Rows from expert 6 of block 2, named by matrix and row number. Rows with one number belong to one neuron. Each number is 500 + 50 x the weight over its row's rms, rounded and kept within 0 to 999. All counts start at 0. Numbers have three digits each. After the name is the row's rms in percent of the matrix's.
# up: expert up (model.blocks.2.mlp.up, 16x384x384), inputs 96-191
# down: expert down (model.blocks.2.mlp.down, 16x384x384, transposed), outputs 96-191
up.125 101:480500542522571455593595624470471437468480458470529573587522515499555438522568609459509511421428503435448422456438517532451440427496447401540540419465449518502500548460557506503640462499422470570541501488473439472490456491455537596487557462517486493509487555403566456501597498452422492371
down.125 106:487473504502491445482494464471540543377517589571485474578595502500449449486522591476497513501435563406525470472493467447525542485497383534557433508489517500452547521466466517441471536451584563551455538472578506412488456451492473507471410503507410586437444468532436567500564527549449455497
up.126 103:505492473496527488547501470471473454488487510471543455472490506557484491520428539524469401506434463580499648404579547525489526487518552475454467637474462502539453532533520574405405484573500495520526525566528494407513501468467486501536503442475511484483427591505406482547512425497531529494
down.126 102:442522522540382448473450460470621480519487552505517550516520575518503494542572474510515549530546518477506444423581563507524491470512559531501468465574476506466486472513534479501573622486415500526537427467587511558523554453468566417403604503337529487528527500450559537520479510521517527495
up.127 119:527561575515446509495514415644557500585437561551619515518572613478474467588384549464492547477527462517483514376513467406529515468500448531597525502468499571609420392442506438604522465476543443526517480539476494508529607525467475468477462433469471521435540432462568518436474527490471534530
down.127 107:556458489456591421522475501494437378430452512500572498454503459484606470389499512479568476540533552420467461462486492562545382468483425501545541466410515504568426580546492503544506486587518496529479501341457542485438401489446551461497469526485508439508528648553346539457536541527513587501
up.128 084:402644521526574517525624456506499538489441476484496539550423527495536575418530537500441453540397469498562439469594507434462498532449507520562458438572491472444463551490510439422518424481546492538466501500454495469518398487487443507506565549442534512482577485472507519456530457519507642432
down.128 091:629494485430519498526461521468524547483484508442527503481506488511522507484464467600548438461543480419486526446494461535416438527480502502538453515552444424460498530551505496482638559450468538484555451534525448592471536541625461520546465430433430532542444559431556552625420486468522403574
up.129 092:423453567493565481510398518421521504446469477525466524496466568522494538503491486507546458513468532553500445554376551489550527501426580491486439599521556591474520595471435491439514599536524605476569507441445524407540575558484452465526554551445467520516596463481549490473492548475541491472
down.129 102:462545490486523548577448461495498538531517520584518507587453514500428457545527497511514511444499481545575566524497488492494432479396562561412353465469478442553451476446504424521580481495484445503521499499533517379477502454439454448572476506417453400476497515499488499533485508505583433453
up.130 126:516456556518467499510461517455503547426599542529406434606528532496439444505485545447497522575492513486472501496344559520520526471610561473501473542493531437539474445562482528491583526459456521420476500499507430524521430494536481416549560450457503483522448534508568466496484588531433422531
down.130 110:420498542520507478483557514544440445465449556494481441486479447564478527390437519531554515480489405536489401444509476427449481525352469366475536486562404477565519497536435468544453588550453528540598541520481528448470571491516501498489561562511584566465483518511500489565424429488437559574
up.131 122:522403549501479441491652463422497512430457582461450596504542582524477508499477546527497508486478447439557447518522493429510456543533535552527498509554520499456486522480477504460580521499458512530495503555555467610603471540548562441472485588424462442551451505527525498473433539515505510579
down.131 096:455502501460440530403579491515528437521550439514505504525533504418594539512489493511563523521513566515441502496568519601485442514432565420471583453574533486563530550523509480513439513540557443551488494536499491466438524544508434451534516486410529500447520572520517522438547542460481608465
up.132 088:582380524440504540496506528540582404507492479446427530470499481503548586636469511477480543528559441520521527490470494531448476450495614531460449556490425489523536491490466504539454490463481424491508574516597453502506599471442476458519517450464622554545458503436450465474556493519392542608
down.132 089:445549399508456495485518505583419478603552566526465497495470574447512452520522479633500590586527587457463450536506512494554541630528487441392536588421536487537550511521513429466457441548528551411629542507380523560549540453462459497484483517442535527559456541572511390559546437409488510469
up.133 111:458468486413634572483558495496558577480549485550470494494459492565505484470487441582518423570580497632557442501408448615521402580503484564486470403445625481449537528507484528500459490472471444479516418466477520468493436514507577507525576529552542427489508556573444480451424478486604585429
down.133 110:615411536616519475450510494507520574541537471445428440487507506456567547497517453448552463524487475388579563489544584489445579447505467504432552526483404549476598379514515542543499476481561516545483552591477479481546519478604408468479500451523527520471522491468524629504506491463598456475
up.134 092:461512483477507511527511472475493519446510520513533501514470484418439419503476495557556472476558554470606583563508605527615472406548476535509519533470542488616543508486479515521489529427454474509563400457561551527550580486500502529465457484545447470572516476496638501501516436509570554480
down.134 088:531552532549455455427481442483459417506443513435481434458491564499550523429456519525523519515443426462576465429481569511362496505520523552482510538464559506499566562596573507545488551464525454498468504477506480512572498486435558438531441548508518533429431449487439492475458482420512462494
up.135 103:503466499472505428459460502454514493502536518487486432434425539546444525549435478571502521513382318553499442507503549548528460500423513397515571501471582504526575454494457533559551430521431465503546573471517482502582526464517449445507504465441530533499522474571521458501468488449522490436
down.135 103:562451466476482464432427599546538475429449540575508505464478395518512453494485478480400497573507554455520463452421481453509563502546479566585578456462500557403393543575550509567536654554561496538481464567518536570540368562495533520450475501529513534521433612425527491508375482457554517595
up.136 102:546468442476441489582434416443523529469542496490447543546508501490481546477535516552475443436585485597535560510501505575540534490542524523570535468539517500519546463563574582464507456508546515471534492439456516506560462479562497462508539489407471505470449387408456477471529414480496469548
down.136 101:544508487429506424457564457499432471499469474491471486456485448493451483495545562490552498542460587419483504468482426418484521544515547549448550533453560558351491490438501486553534509501469484484483519412467546480438596457486528463357500622569545409557521510510450475508491563551514601477
up.137 102:428423547515448472453556382443553359475451480389413461455418464446534624545564549474529543460476538477527426413424574523533478434563529487535537453475540451506531546497474493510477530467498489504483437474518570503508564474520462475504501435397530559606561495504488580505477512504528520491
down.137 096:497508454437518543484516479491441401560415476584448534551517526437532501485445500498615542497481473402456545518471477603563457643495436456454586516612512570496596519487482495504473548396474443559499562453543540450501420465486490541487530493489571488416499531523477477521481579444488494540
up.138 093:513586437486380420501513512559442548523558548483524559442498531532655427475462538504425455461503473534389488482524474487558435532471483451476548605600474503498585513443516469528526493556488402495534561446471449431540566482454525498551508463472468541499546450590592520507571434419472480531
down.138 103:480515440598509437522525475464492485567424483477423513488482512487516487514476456430363559502467585516480533529552407470425516462511537533513444452434501525521454481593440462463538535462565503507560491420541488431457499495482484465585551490472541556515487503466440599535509463399496581532
up.139 103:545575591467552523482473417501537490464562522492467443505519468514473467502433536527514423472510535550467561443514464468560574549471522477585565571479429581455496449473557486429529582488458429568528488433420559484527500542434523570431540421515466641448466593521512495474426454484563452449
down.139 105:488503400505482523431440532514513602508431470548519448426435572503506411583493465443572515521492490510498396521460482546532464524503492432513455412492570566617490487504437484436596438497541495566419495557516476473534556527545599405517457510570496400506489503528480490440493455495466637552
up.140 096:372477541510506532566526497489546434466502500509490534478522450537498549529446413499567540506524508486478525534616481568460578552509428647591576508479550389491405501516452562509460536533504491480525524502522467565533467529455524566469533534558523556561464456555471442498537551504601524480
down.140 097:547499498480556486445487490527418480561491508442522428401531491394411425541542479558420476541526359448415472440489498509501583555485536475532529439435491597462498467517591516515551521556515418495485541443504496448526563387519491481427460480500577431644547535494517602515552449425521366532
up.141 103:529575512469510496529404541450417547487399543562414565398486480528526504474467546503484484435427552466478529476493566444494619505520585517434611629524538606444567481510507439544489554474452457491507527569465525506564484551457459516458479622484520530416474488537428537436449514477480535500
down.141 100:386549518509497531531560506487516455480540442428484492625503575615516417525493476574503509521535412467578552532535517549492493579568425497566450412538492471591500483530547432441483419503465537515434477462474480589530446546426428460428496497459578512507478556466536534529525429534541515453
up.142 112:563553519548592451509557535465492600408496399523534446526448509497527524501491570579509512516463564518497544477590378591415473548455495513482509411528438440444467424539405476546463532542534548555486530575494454553508383471475429549523577490516551436412626435493475508465479462554488517559
down.142 105:435456530513444535497389471522589507466548495452433475342450506455464523502579436488502456440497424421518463498502489454449569446527435533415455566453543526424602524407557417439527525457532438482500481476552543467495517489524493450458464427420472519569532459511559498422534450489484474468
up.143 119:453530366543581498524602526422473419536544458485459502599431473493421556457509474512446474469539546461578479433451503421518485471432459517439527526478489559524504418472568525488498548535474388508352504476470501461465571523496574472517506560482527482449496632509418416445429442485492471477
down.143 109:732478575474450471491506570552514504511430514462492478457478465565533523580569411447544584510527493539556491545549565511553453471470564476414465519453470506560391502452453422500509416421381493450560514457462485521509510474448446520447448556576490511450563453561525499546551435535492591413
up.144 123:526481527455451580564537442505542545567459465493504510528487517551472523518473488497523512464513543481491442507453481521477464441497471536502530413598462458449518432357457466542553489462518517490589523550473448628559488507524475486459547439503533523568519452425582482529551477442528442517
down.144 109:521524460507512487441517495618513452509521493453513494481410454566534540444438502443491480579516512524521509470545449500496607496572517456494423487554458525544535486428524585476499506395493488448466421488563479543480555552462467573567505534482442556499462589528480483407436623530532489555
up.145 099:507502478441500518543534491606502512501501528436466522521496582517536452484450526560416502464533537451446421470456636526488494506535433412468437523473520564603487528508498446593478505558500487490520443490521532425416527496473608435497508559558560504504464479473516448455507557464492468603
down.145 098:538493536564392599530446511428477481518430436501432534527462597444501539517516475371479569518503403525510590462489480557509559446403435637508507544545532621518462517537508497476513482507405542605547576536499447472554433517504440463520579475546458463430541414529460562511473586464413563501
up.146 092:475507540502512519493563525575540503468534430532514512484631549554442537482495449464454473519491586473509544553484486489426505482542556577508513582426433554447552453452411522460511596485452425488522495459461555512483520396555500576512512456493482457507597518472575434470518522513451552444
down.146 093:548460508526505504538469491581415578622472493442432510558420442541497517479435549462550525542441420485529484469472493496552482497456449555443516558546617576528422495605608505484517443470522408483411645516516405611596518466465489490544503501572446530472496530570413506534531397484584520496
up.147 099:446459485485440371519525487557461453481549590432496478548523456490506532558466455459478499502485526505508520447518559513539426500538609471506481573427453489501511574525482535529474521506545447430533433472524515571484573549452522570521471465472482505520480557502568468492595647493525550644
down.147 099:488482530526443576477432465396444442564543422530500526529503550561497455537561549470501505471584596523477466521512504427458450543415451430501475464487562565426532561452567571533500442484552452516494491519511462471579520596455546508469481558464585536480528486560530491467566542493523496446
up.148 096:436447513506443479459540454551465542528511423467502416456530478497534477481476450495579426535514546475513531444522505592489442601581545448537455500495470475498487442541399517558545583512532479459512550505427557497588403556534428538529466527502470536487496515421516480531529421500529635478
down.148 102:574399498527525551453538519571555519504551509526405534590470507480474491558560407460557458499480483448447512529450521540501561469570468470423500446616476520447463513613551461535502446590456595455509449437537442488530447514498513458529485484668519497423385407586528508444569493435558408458
up.149 091:560557502473515570446550511453555455492515467573518456479486531523462509582521449465578492526510381476527539503540457543514529608470490405522478420423579472483498493504467421499562463392523527450436405559466442457476478405521516513513548411465497503512498473583436530454479416535436455546
down.149 096:429534448568548473584496481523492539509567509412450552473607515467514587504461517455417469423424476471500468505500520429532452452562596492607463455502461544497464509461487523561501481536593460451501477400551529560587528472545500491502548448560521477525512549421462634547566517393439378469
up.150 128:493513611521500496503573492465533455479616546555610532527542476539526532482538463550532552509588499511466576514496540464535371474534553513460499452554535530557528574566449539526573482532445487366506512532533503532565474412478488487520505563473541500400524539581482534502389544493438517486
down.150 107:606528420506513483486442506516483441449433431445497481465467547538544424449527611547475499447510555531455531563461553454482606509489499594475454522468532580465446549559514490521483512469540475515497591546605510535493622570471564594448489398518491543522531463529454528499476463474564550565
up.151 096:391503508520485550435479454500526547511492427500473543420430493501468483466504566568591487573422484515550553576502464584547583601487522464515470436543610512540503450569521555509534437599490499521517495524502450518549407536506504406503607409443484479442540460447468558545514541396534457559
down.151 094:546429512503505555446488525427453447515561486519526519467503561470526498474527470487513445572497466512516383455501458606460469536557498491523418548450539530504489516492447497517558505502592527506562546527487541515565408563539313451472494533449470434507547540567577413535522453516451503526
up.152 100:511480509520524551402569433467554550493520554502570498515544569485479477509475519519481465549608474512555500541471587397462495474517500438442470511470433449560455502413457513531529396578452482521478489592457474472481529502481475535407453435475427498547546403426527464459496422509557513517
down.152 101:537463445549568564500498439510422504527455556431421470567479541552507512405421492463465585510479545570435489494436467464385555533458467513559536532596578538414546566487632440367515520459542437507499464460592463459483492459532488510500515448399445599589395467595513534379418489489579567541
up.153 093:509432541542543549529619619446548516465512437513530547537527523492580376523458529444556520469473569502485569476398474525487477546469493493549467460536525491529599509543488550457582470467484418521547466533530484534453488497502386476409489522446455471538479455366482463417503518454492424510
down.153 100:481541426465554471475425402496575530427568478525520507422640475571441541446492498464621515525573474489518485562590502447549479396499504528527539534536617481497502537453522465558534536525585453509430511514552550468461609554466479467523514475499458471488478477531476446456597510499538503540
up.154 106:463407505427413523607435409551616547513483539514572412486432501534503420570430572521402488466418544503435460581475463461465399472584422485479472439554485539556566512489438567447464538597480656476456506473520496438510510552549503489474485490498479540439486528421597517539560446517533488523
down.154 106:485540500528500472548526542568477588520441494485513479440481445479530428487491458429465478478514482472523473529535519451561581394424395480510425473552438468580498474524491550512534462547505490457440495460585470532466599486475564372489514559587532480468556550449478430471487546477401469493
up.155 093:557419495457545451525557492414501527427501480507543622467378393530469498424470562495500392453528477463464405494472535537439508521436499454461619554511456459583448451553455558473441497483504558548540500545576473527628467579407474477498617490446546473545528454586453493529523417530488439477
down.155 097:491553517545500520544540524480489509428509514490509621398536487498462453522455520525553479511456456510500548460492536508475488437498485536466459475462445544493438487495669602520502476499485546537515566504579511501483475504505542518552498456435574480523553549512497532440482582486485551519
up.156 100:542538398431514577432500416491431542538485522500510432464477511521509484367548552449521483526557445501434408500513543499543549487477533487498503474560519453569559476407617461587522413462533630534507586549531574508545462489569458496562537513478535483482486519467542447542486573501453511546
down.156 101:459453545454390473587441494466514476549406493401430511432483565505540467426550582522447593555524482523571548430533599479446475466606500499512493480558577592438560579530405546484430541500498394488557557571457417520545475457532444413447618540589511496506567496412552552616502498522537461535
up.157 100:551563572485501485511550617481526524504488509533536531504475454458507563568446558590504519620564590515490462506496479467440469492534548482506522453387506443436453444473444526438505532439524589474528498484495546491407515415475538418481433582487508550450540408423533501508446473538437517554
down.157 103:484585517549436461483533451386544461488464503480511498490506563449376527490592622529579468452499544492411439544539607580578450471480462503516469434511503459523425600455468473448518606436543429538478460498541492594564499476513573436505460499554464541440437463483384468485574537522452435502
up.158 102:529499486492523469575431472490459468527449463397522482426557501447524520480499509417604447612508529440460466522587519567504560412488532470510589520545473453431499518523492540570531486419552509480501554501454513596489549493463440538517476530518539465571584418481536498441489491495532474436
down.158 107:445530569504536578450472420455438475482526446529466404526521501468480455445517507562524403459413502481469451539480572556473466603480539455442363441495623566455480522487458471462400538451468547476492464486532614508577541466594554481474553391457589560456484474552614502483538492465461539583
up.159 105:476518538449475527447469518457571530523429427454509544390505609510507501487504585626470562504477453557557428456440558445474553624510511474464578461465537545533533420514462470416470557510497469573528538519458582511552395480558569536490613456410522524521466631558450461533508492576573494600
down.159 101:506433469506540536464452539405495309479508620538483547512568486544465542488520472486467523547535487555540582542541474440386505543450479518480505449443442534498442432478546485542565422543492510447521436539545523453446399510539506423497438473480533579505477453562441510572435561445523597592
up.160 102:488550473543549442482550500533524487437552568431480468503473555518592478466501384568506434516481469483405362440575447557519434458480505491453524474474488510513474498531506570494556529537514516468424517541533464503471511400571591476502444514501489561460450474519632614473589504438578569542
down.160 105:533529481426492456585342575478416472528485506457566463426486568468393542572507477482531488496494488492510504450566561577494564595499500505548457395521489485492473479549446591530479509492485597480430456519570492505590449573450566448483426533515567552481489530570445581484421452406478514522
up.161 090:468566474456559509464456472582518499521470576523402558418409539521470534439466432585510503567455538470446524467476460504472457490528457504624450495511484470521405520538535507517460318504544526496516516538542528501675497496458506503474478521430470522501477373492520561572571525566472505489
down.161 097:468501465537457436420530553586497552497480536418546417545435512508560583536519423429543521480454502473537544519525534494504578567492549525528504486524509582443509499469512534591540559476433537561506467462468510473539520433520555448448557515471454548464606436516500583546418461515550505486
up.162 098:566461469519440433516530546580551458479487496437476477354562530410419523508583474588510534516545639449484514530571478527413447493602560546467509461586566506504561545566529494517548483504538573466564508423539490446498417534548435552515454451526479381453526412485481483501541449468543460471
down.162 098:476475528558464457492467508535588517495494507576532498500386356550483557464516592456419512522511436455507512518515476510460410457608535515530532542495441488501533477456578504529439422491525447509516476538468566560491395460509494468572468527518586489450549552455501538512538482488505532440
up.163 096:576476471575519531520432525495537519481538519483494469514492487511507612553524503530538510484429528503459518558467525503512488432514455531398536592523481508530517511589461559515490624507535498456580510477540460543498439567532503468458564589472597461450491439494417577481494578478529567521
down.163 103:362545448408536476483559459581466570542481509465481391496575488503468545541454468492535481526478532438440549447531546540455542445533442481565500442525443491510449490515585478539517457474562513456510406478524521517455431532517436523529496431508509481553546511582500515603493550546505371554
up.164 101:470466600526497502467465470426501519365564486458411471438436487452468498547478489532591357474440532502503505514458520595480488542552505550508442540524493439551545536445560510482527527530544588491472486473466358557476590496553492481449482533588530376609471452508526518538534461564551449496
down.164 105:489405570533541370471460564539519514539515541547431576553548498519471490482405455354443539487434436480446547442527391421498612582557501449504517371623437592422490515475480475483573539500457463537582504597421551522555532523498453458438553542497451495417437562478548503435555520513516502587
up.165 087:356473488485574474526491427646470463516372463519433542495566473478481483458528559411477437489533425490569517531486491502522496553382478536550563534534389495476508493470467410438540490534514477497548520481479495554419546549485476545535543503559445488582423475495587449487471484557492476553
down.165 092:471495450544442491488474495566527494555504508501517449509489456471448522447505364443572571542514586479566473586479425514491476442464513518549473540527535515441548375403455513528487455410502486487518460496447525506501457477558527557520452488475556632483543456508529531450491543555571478494
up.166 102:422548435459450592479497492501558523433571530539473471513434474457587606455544475543588504583462438520465351516611485525517484450582489506545498491500502561412477460469447510522487453548632503485452560446492514520517509457460457466486535487490498508513505529452552510466405533511579554474
down.166 095:598522492510552469542482505483546569507488508515542437517531411498538421399475455386386459529466484518523521498493438557679534428518554449506503436410566444483407515548538557503565451535571441481481485541517482440514457438536431475437448570515530622476483409520438559519589444520544561481
up.167 093:421537529449475489510538568539542414431472493569500528556522549471479421558461490526428480523454465493469467445495465532462454451545519529449560488519450451480565447538553525554531465402414438467532491515429428516542490521559411515520618424512443505553421473492431485449511463544465461526
down.167 098:400506470569486469490367480511606464435441477432403531561508432460537519453584501414563489513481460570526553469538470449499498405528560447433595507514458477446523570479422539568487539521512528532464518528545469476491479524529486379508483502480478576506399430543487561575545615459563457533
up.168 118:463508512518500413467429499390526519484570489511487455595485400530495401526566571442585491438455512495496556433537466545480542399458558410539455477514388459519388477553452488480494530456492489532558488483500561368490485492462447572457532566552606540501398498580489375495390419529481471514
down.168 099:451508522478515567489512468558487469603429502524516530499484499554525567518484485544489528559540512450504573564500485563529572570471562529468599493481440419494507432489518529428494415532479471519533531392499412486456484462524513458480578542456554492534482543519574553459519481501485524486
up.169 111:466546473543530501428490437536569439409568485430412482483453546419435598500472517421523466525523561501555507449526535507504423484481436606426588453497555470486510512524490556475444471426611464479527375491537462537469567482444516525531570579542567513445521526407390473426504459612550458520
down.169 105:445594447545443514516523501488453467596518460435501491621530439512531504548570435494490570490489491453439458598503410513466520499461574538472445565484429451602527461423495472481497404458545430505559533433427437528422439518457488511598507494389557519442481418435455538511557572451436535524
up.170 097:569455487465465436532534514539466515541504545478493549486437542433485579416507463505459498474549434476544470469429588615429500539495569554429594432435603561404479505551479583577514490527503436470470476518519449557526503451584491490514562465528470543441539562530497491506486478445494439391
down.170 106:403441509513475487468515462444552493490512425584405537506466413500510465536618494511547555478403445519517574413543507493448482528619443451546553453486460583532507451399503515529570545547467501493434473470458490496452508527484503564529501481525427439530523498465444457534426531488532459507
up.171 105:473544465474492474456513471427430489495559420535510484530569511557530476561507443549487485472485469470546434523485479485535516517610597436423484522595521565437550414511442499577420573466528519473517453594502505469496527543499500413440534451491465484511565486531407529572501440475523452496
down.171 103:551508502591544465536490494524617469511493553504517407442559489482479498459561477439546589522509508492489509530451491495511453418500465489504474481481555503512524572563558443480495491522518469469497521518571553564579476463522476445608478535575565502438480411562474497454496399418565600593
up.172 096:506556455602555517418486489565473532374512554439488419625487453495496531514565432501433501508490521543504499431499425412346466541548498588533484421496432502534481556463474523473517521553514393458458443478502472438540472560517541507524481510505546493469581508456513446451507517501496570405
down.172 098:408527440483437586488550381503495432534409492475491535488459463532586553477566466443533470499512589456457412530581553568499504460563466534449485534484486438417564479501528484540477394461507433507453456512510454483469433538488460531448607518556442565539523470515552576436518508510500508532
up.173 083:531398554539464472548574384514496492492493486532464493505444471527579572503469544497468566447513525437364534518470504558469509525515463519467488458416497444462475487527434525619513468516469510536537473480481534482447507448442548466492530539537542499428424480478476433482545528532516488543
down.173 094:448477580539525458404486430506422550480551446454460519483476487474586388521419627522549415563579490448533484464473542588571557542554612470450362438573448516490521533483541500503538491517441444447579432549429464409544494514493630520572577489483463465426576540549495490527457490525513503480
up.174 095:463558477473446457495517505504495447540503396569428550488550454483567577462544450424481505395503503540465493519456507468431428532553485457529459455567623533530521454536400473549489527523510498581562477457448486439536558535419514477502487590449595501488499519549564522548461491498506477500
down.174 092:536506584514593531570492466430508590488543537458561551603439568518502458479456583532432583488540470418541503529448510421456497497510467541512438526482440451512437525486557500460531401461485448580522567515433545522501401544516390492481498463468498495513487486489462551478474501562546518445
up.175 102:547452470466494426576403493479548484459505470459527446518501469512419531502483524387537504439558453490518468505462548470480519539494416629505491436483429430502570497438588586400569484513561582514475441446530509518447477464528420491482457473482406537533588533531556547503505497483481518532
down.175 107:446487560446504551510529531551428526502558513526493530497477467512586461441428538525514497498548547427539550504569568506472535579519497525528500475511588503484526452475476513548574547465520401450526482523417450533470470581488472526502418567430444446477471558530572477510474407550462504510
up.176 104:521551518456474441420470523513462433506477448596447497481539507477464410538489537411562445456466549505513531484573485527504560544604523477503517623556590514543501455503493551490488524501376440455435557513516525524437558483402437594478523501542557552435489525427413521358450516603502560498
down.176 098:434521500543484557555461558509526516465509491527562464512416421563500548464435474490511491506511514528491566561467550552404557483483451481557493371614365494401449492467528347507533507561500488538451436421460498546519476500500479489532500567602542502569487487499489386530615423460456575496
up.177 099:611448472485511426447520513470511516489476483529622544471407451425529560538535497492540505421534400526530619452585529463494498566560511536450449485596520463508584476531583532465553505502465469500577448546533474524571506522616559399413507521587542455559587559577481504528485436537530428528
down.177 100:411500477510422409462553472502509440413486513571492482529499505504448411535454452452443502479551463552455582507444517491545457503536486485430482491488448510421498435478482529450457500422484494511478441568423466379538450577507407512521458549507463491601431451606551499448541516486452539541
up.178 097:483449440430440579452507447568554527520516452502534484506445530463505544431502455505438545491485521490432503516486449474419518529541456417495504500556506600583584536429472484467557544455542446509514405505523532414513502420466505415504552547437562428514463483539614434581491520432516559520
down.178 093:482523497533469463579547515504472529506322534531499531544495475586475503546584449551429609542528581554520387506545523529517538497624578456458560484483412360516478464426436552461496468521490536488512485422553481477470436543560543556458508487442407507420517536493447566523454470433481496462
up.179 095:503568574546544454529517502447515464566446488508433539530445510483495456554479443476400566470482475539537513480472447396518559408489465498482485474478556515450475465448561488535460510530500443566550496503463495370509466544494443503548523595457556443494471536465546433479478488472550558553
down.179 098:441423416423567587404457494551525591475522448537576361428543502498440506544391467530504493498546504418563450545518454571460534591574479514475510419520425456467500489437489553481502466535523535490512342515540489576483444495487528486409479386471513478510453590520477509578468453573462460531
up.180 099:505492435486467461544420471471508506529508515601458585465477492455470421527440488584553590473491447544436458510565540421493472447571482451498525557543419468510627532442465490632511554503614486568513500533460480456581616490500502520521507497407356473498501478405507498516538584406355516499
down.180 099:486439480519498554507579503503475448505488496426600493546538552550469454471519473486441541514473540548577526463455384438514522479453508511495458451472482573420523581439490508484518516559473546524561445430506430530540414516471458484444529563538439529542530555527466498528533552529524459512
up.181 096:445499533487413577477536467579491481514508418555410548504406401539459496488521464496582447502454522479472536568538534508543382484425472492520559470410481400533494573482596580510443512506505591474611451457556536414530544489489478450549602517544461511465583485601467463501488511499503556481
down.181 104:469480530509571463526564512469477522532546443494561510485491551438447529487481557408455498507419559467415518425574493519447458463471502545534428507529543448473557473465438501485509496471495528514564530504494522459346530551549503573452512461567597495480484500436517508490486515512408514543
up.182 105:500419393465521382487519458556519505460544559554455480455536468400519443489480491483485479582445525559456466480466374554594548467496527527517443537559429526490496541541529478484535463468446495344596557484464382460443452568453517533517455518628529582431507513587422532558515543490497433557
down.182 101:495486537473508645515459514414518571414424546509522466558466503463436446502464536412518539444524409521452553422446546502583520514568438521561605554495550510528443429537483553475549610459557458526491465503551480553530527524446607552532428515488504443516443457437510461467527512519530533512
up.183 106:470478535544477539594521452545478517460532511557406429514455557505489513447480548458539498573474627482539542461546467476468496517518505517492509514498502405477501478492513412507399543425524587522575488504578498478541450541493507472480512519539503492453449461510590467471556576496476522568
down.183 099:469553440481591501508535391489587491428432449470475556489508604521473486535378496496513504576479642456590425475498530439528448525453482518569616445513507464542515547513531477564465486475517482508422497556498488387464503435501541416436482541571564450483541492483470480533486481501551519517
up.184 103:424550543485432575541512536545476509533532472488436452435516450508510519456471391532569628556474471466504443541493544514458506474543539485551540442515515406523532501526379443539601555541496491501442543494450513473514441423438516529571532496582435487542548500453559483452499514506538520571
down.184 104:579469446536492483525486527545449523497608564446410437530483434432551499527561427477403493622507520462487425475459551495565516420496480542521450429513453522502530463524574551510443493452535494591588512514479492531519464565547401426557578531522559549474509443531483572586542442527521453493
up.185 099:499407523547630481559547507513487513492473595491521407464493481489366537530503575505538475546461527495486544550488572457540581497469508489548429587551602555502368565533552491530494522487431465493535453497630523533446533552508565463546433592575551450522435476485549474547441567457418452505
down.185 102:546493527416460469466486489519564569504507557468533501570530491441453488539516500440556541464512506479486540478556556615513529442420388529473462442427583457449484522544446488453510470496449522481378407536469532569612412456382499498487538564521443487604528531543453527538530365503575478523
up.186 094:514501520594464567481582459533501509443477482499482516454534607468482515502491510456513559503532292518489466508543412555529543409493481464541518455466410540405481461492536543470431461557625542538518603445551465458496572661512429484469502456486513505404508387517402516582478476566492468428
down.186 100:450497502498578427520512474428433516527454557456453522479590429453477467528484571536499496536558508538565546437542533478570467478500536444460380602500462450528446487555556472381503520554367524513566539513532462493499529457427438498530477558589546435525492433462519547564582516571488414515
up.187 093:453536520449623490505547425545488462494469493480554494478470449542582535554528557512492371455537467530563489451606455491555403455479498475468524433438529442525513484477463493470414440526548547494542452522442512474470435507470557475493524464513521452420489409517550526457450476466559535472
down.187 094:473511586540497567567599382468557486522490532498616499536533573514442509474452533586459510494490479499558509473521532519458455562518501484451437443493487424454438503501485450494461416490448425532485513475512471525497539495515504568516468494582538469375462422515437478564514519526562512576
up.188 098:508528510526514516569525482520477527562446457551468549450531513556542442495452605423445500429516495497534403517498437526529451453555481516453503473515436505503533501536500511497503452512512510522535581540649538455480472515471611483525564574453595546432551499508509555533493434539493484434
down.188 099:469516544505546391515563530518535517463473456425530445429472546510460560497554511355603485515526535584503411556445625462461402482515486496477490517445447523516476480487492541433614454567419420470480498506410476566556456545501495480468454529614534454596461524577512402559530514497471415559
up.189 083:420402450533412528550446579567437561561453570526424498572488453455468479586467525459449507512426526504452529477492487551484452439481520458512500454455562534501507529602527513491455508546565511535498489485448575557434464481597488436406516586559520522447560499465559494555572435490454436475
down.189 089:535541522486478494453466456512512533485442407505509455485360569538509453553518453492376475477509444522516500515595516463542479612526536529545547496467487551553433476464519464553439582557546549421484479509469446526385456479533483464466492543519610480544478565545507495503438439526483583569
up.190 104:436476454373481493496457537567431519455495499578446454485467443562421602497467487466451495464461549467559470495573515465454454447483539472478553613492497545369481504548523539551497494510582481572540449426598503509544531498548504449581534523521484418517540407588484462473402489567557371426
down.190 100:556461502541463453473533540482486398484516505470484578533487495488497484470514528462457483548515465568463539501474555439448510543491514511522552459533482408552528534566475513490548488494504503480487459531418551547458456512497496510626470524431477535514447541414538398507456478509559476451
up.191 092:440531420596458501515461542582439484578489516470477497447483480527475482432518551565466483443443544528459557446500466376511553465526476474629535600515526485493545537420510510497474459442505477500475495518538493521557582446521459561487477474479431511491485392518567487457504448432490539521
down.191 101:507525563448455520427535509484521463501455476597496470434500504521513493453483544417532496463425477507456518499481551442450500495566497519426537486502522537563514480534430437514447519507409439552477532600516575429442534486411479383528465446498519544497417501637439444513438511502415524496
up.192 096:556404505586468481533522564445530634497542539501568566557492423513462519493458502392409531511466524435430535534448450519467525438558530417615554525402425524494482506501602469399516487550498594551475457524520445437495529496532525515512469585557435409427522501458519503566489588397436533433
down.192 104:500440415455524561485435489549530473373582508547527543502463489465528502447515557410550535438586549521504523481454531526521468502462552519542489617515495470469455480550571511415559509462500398558587458445500458503520493491405587457543479470501522567608537525505528516611436500542535513580
up.193 103:474476446506515561511478583506470484463518448551463517484527486505417546525448419529498479463411528498496559443546453446480450540546494492472478492508475535516448556482561454444552554537513448443462534437523487544525452498500616475531558516580517512540566472467482528583556565472574477544
down.193 108:503439417469554489553490550555503504448439523559478510518561501487576508449538446463501442490458564525521545435503586540546462357476547425565556591534494526464508450494484490495511463488531498407494397549377493500484541527546508520499460534592443522505530470513579451444498554439437566464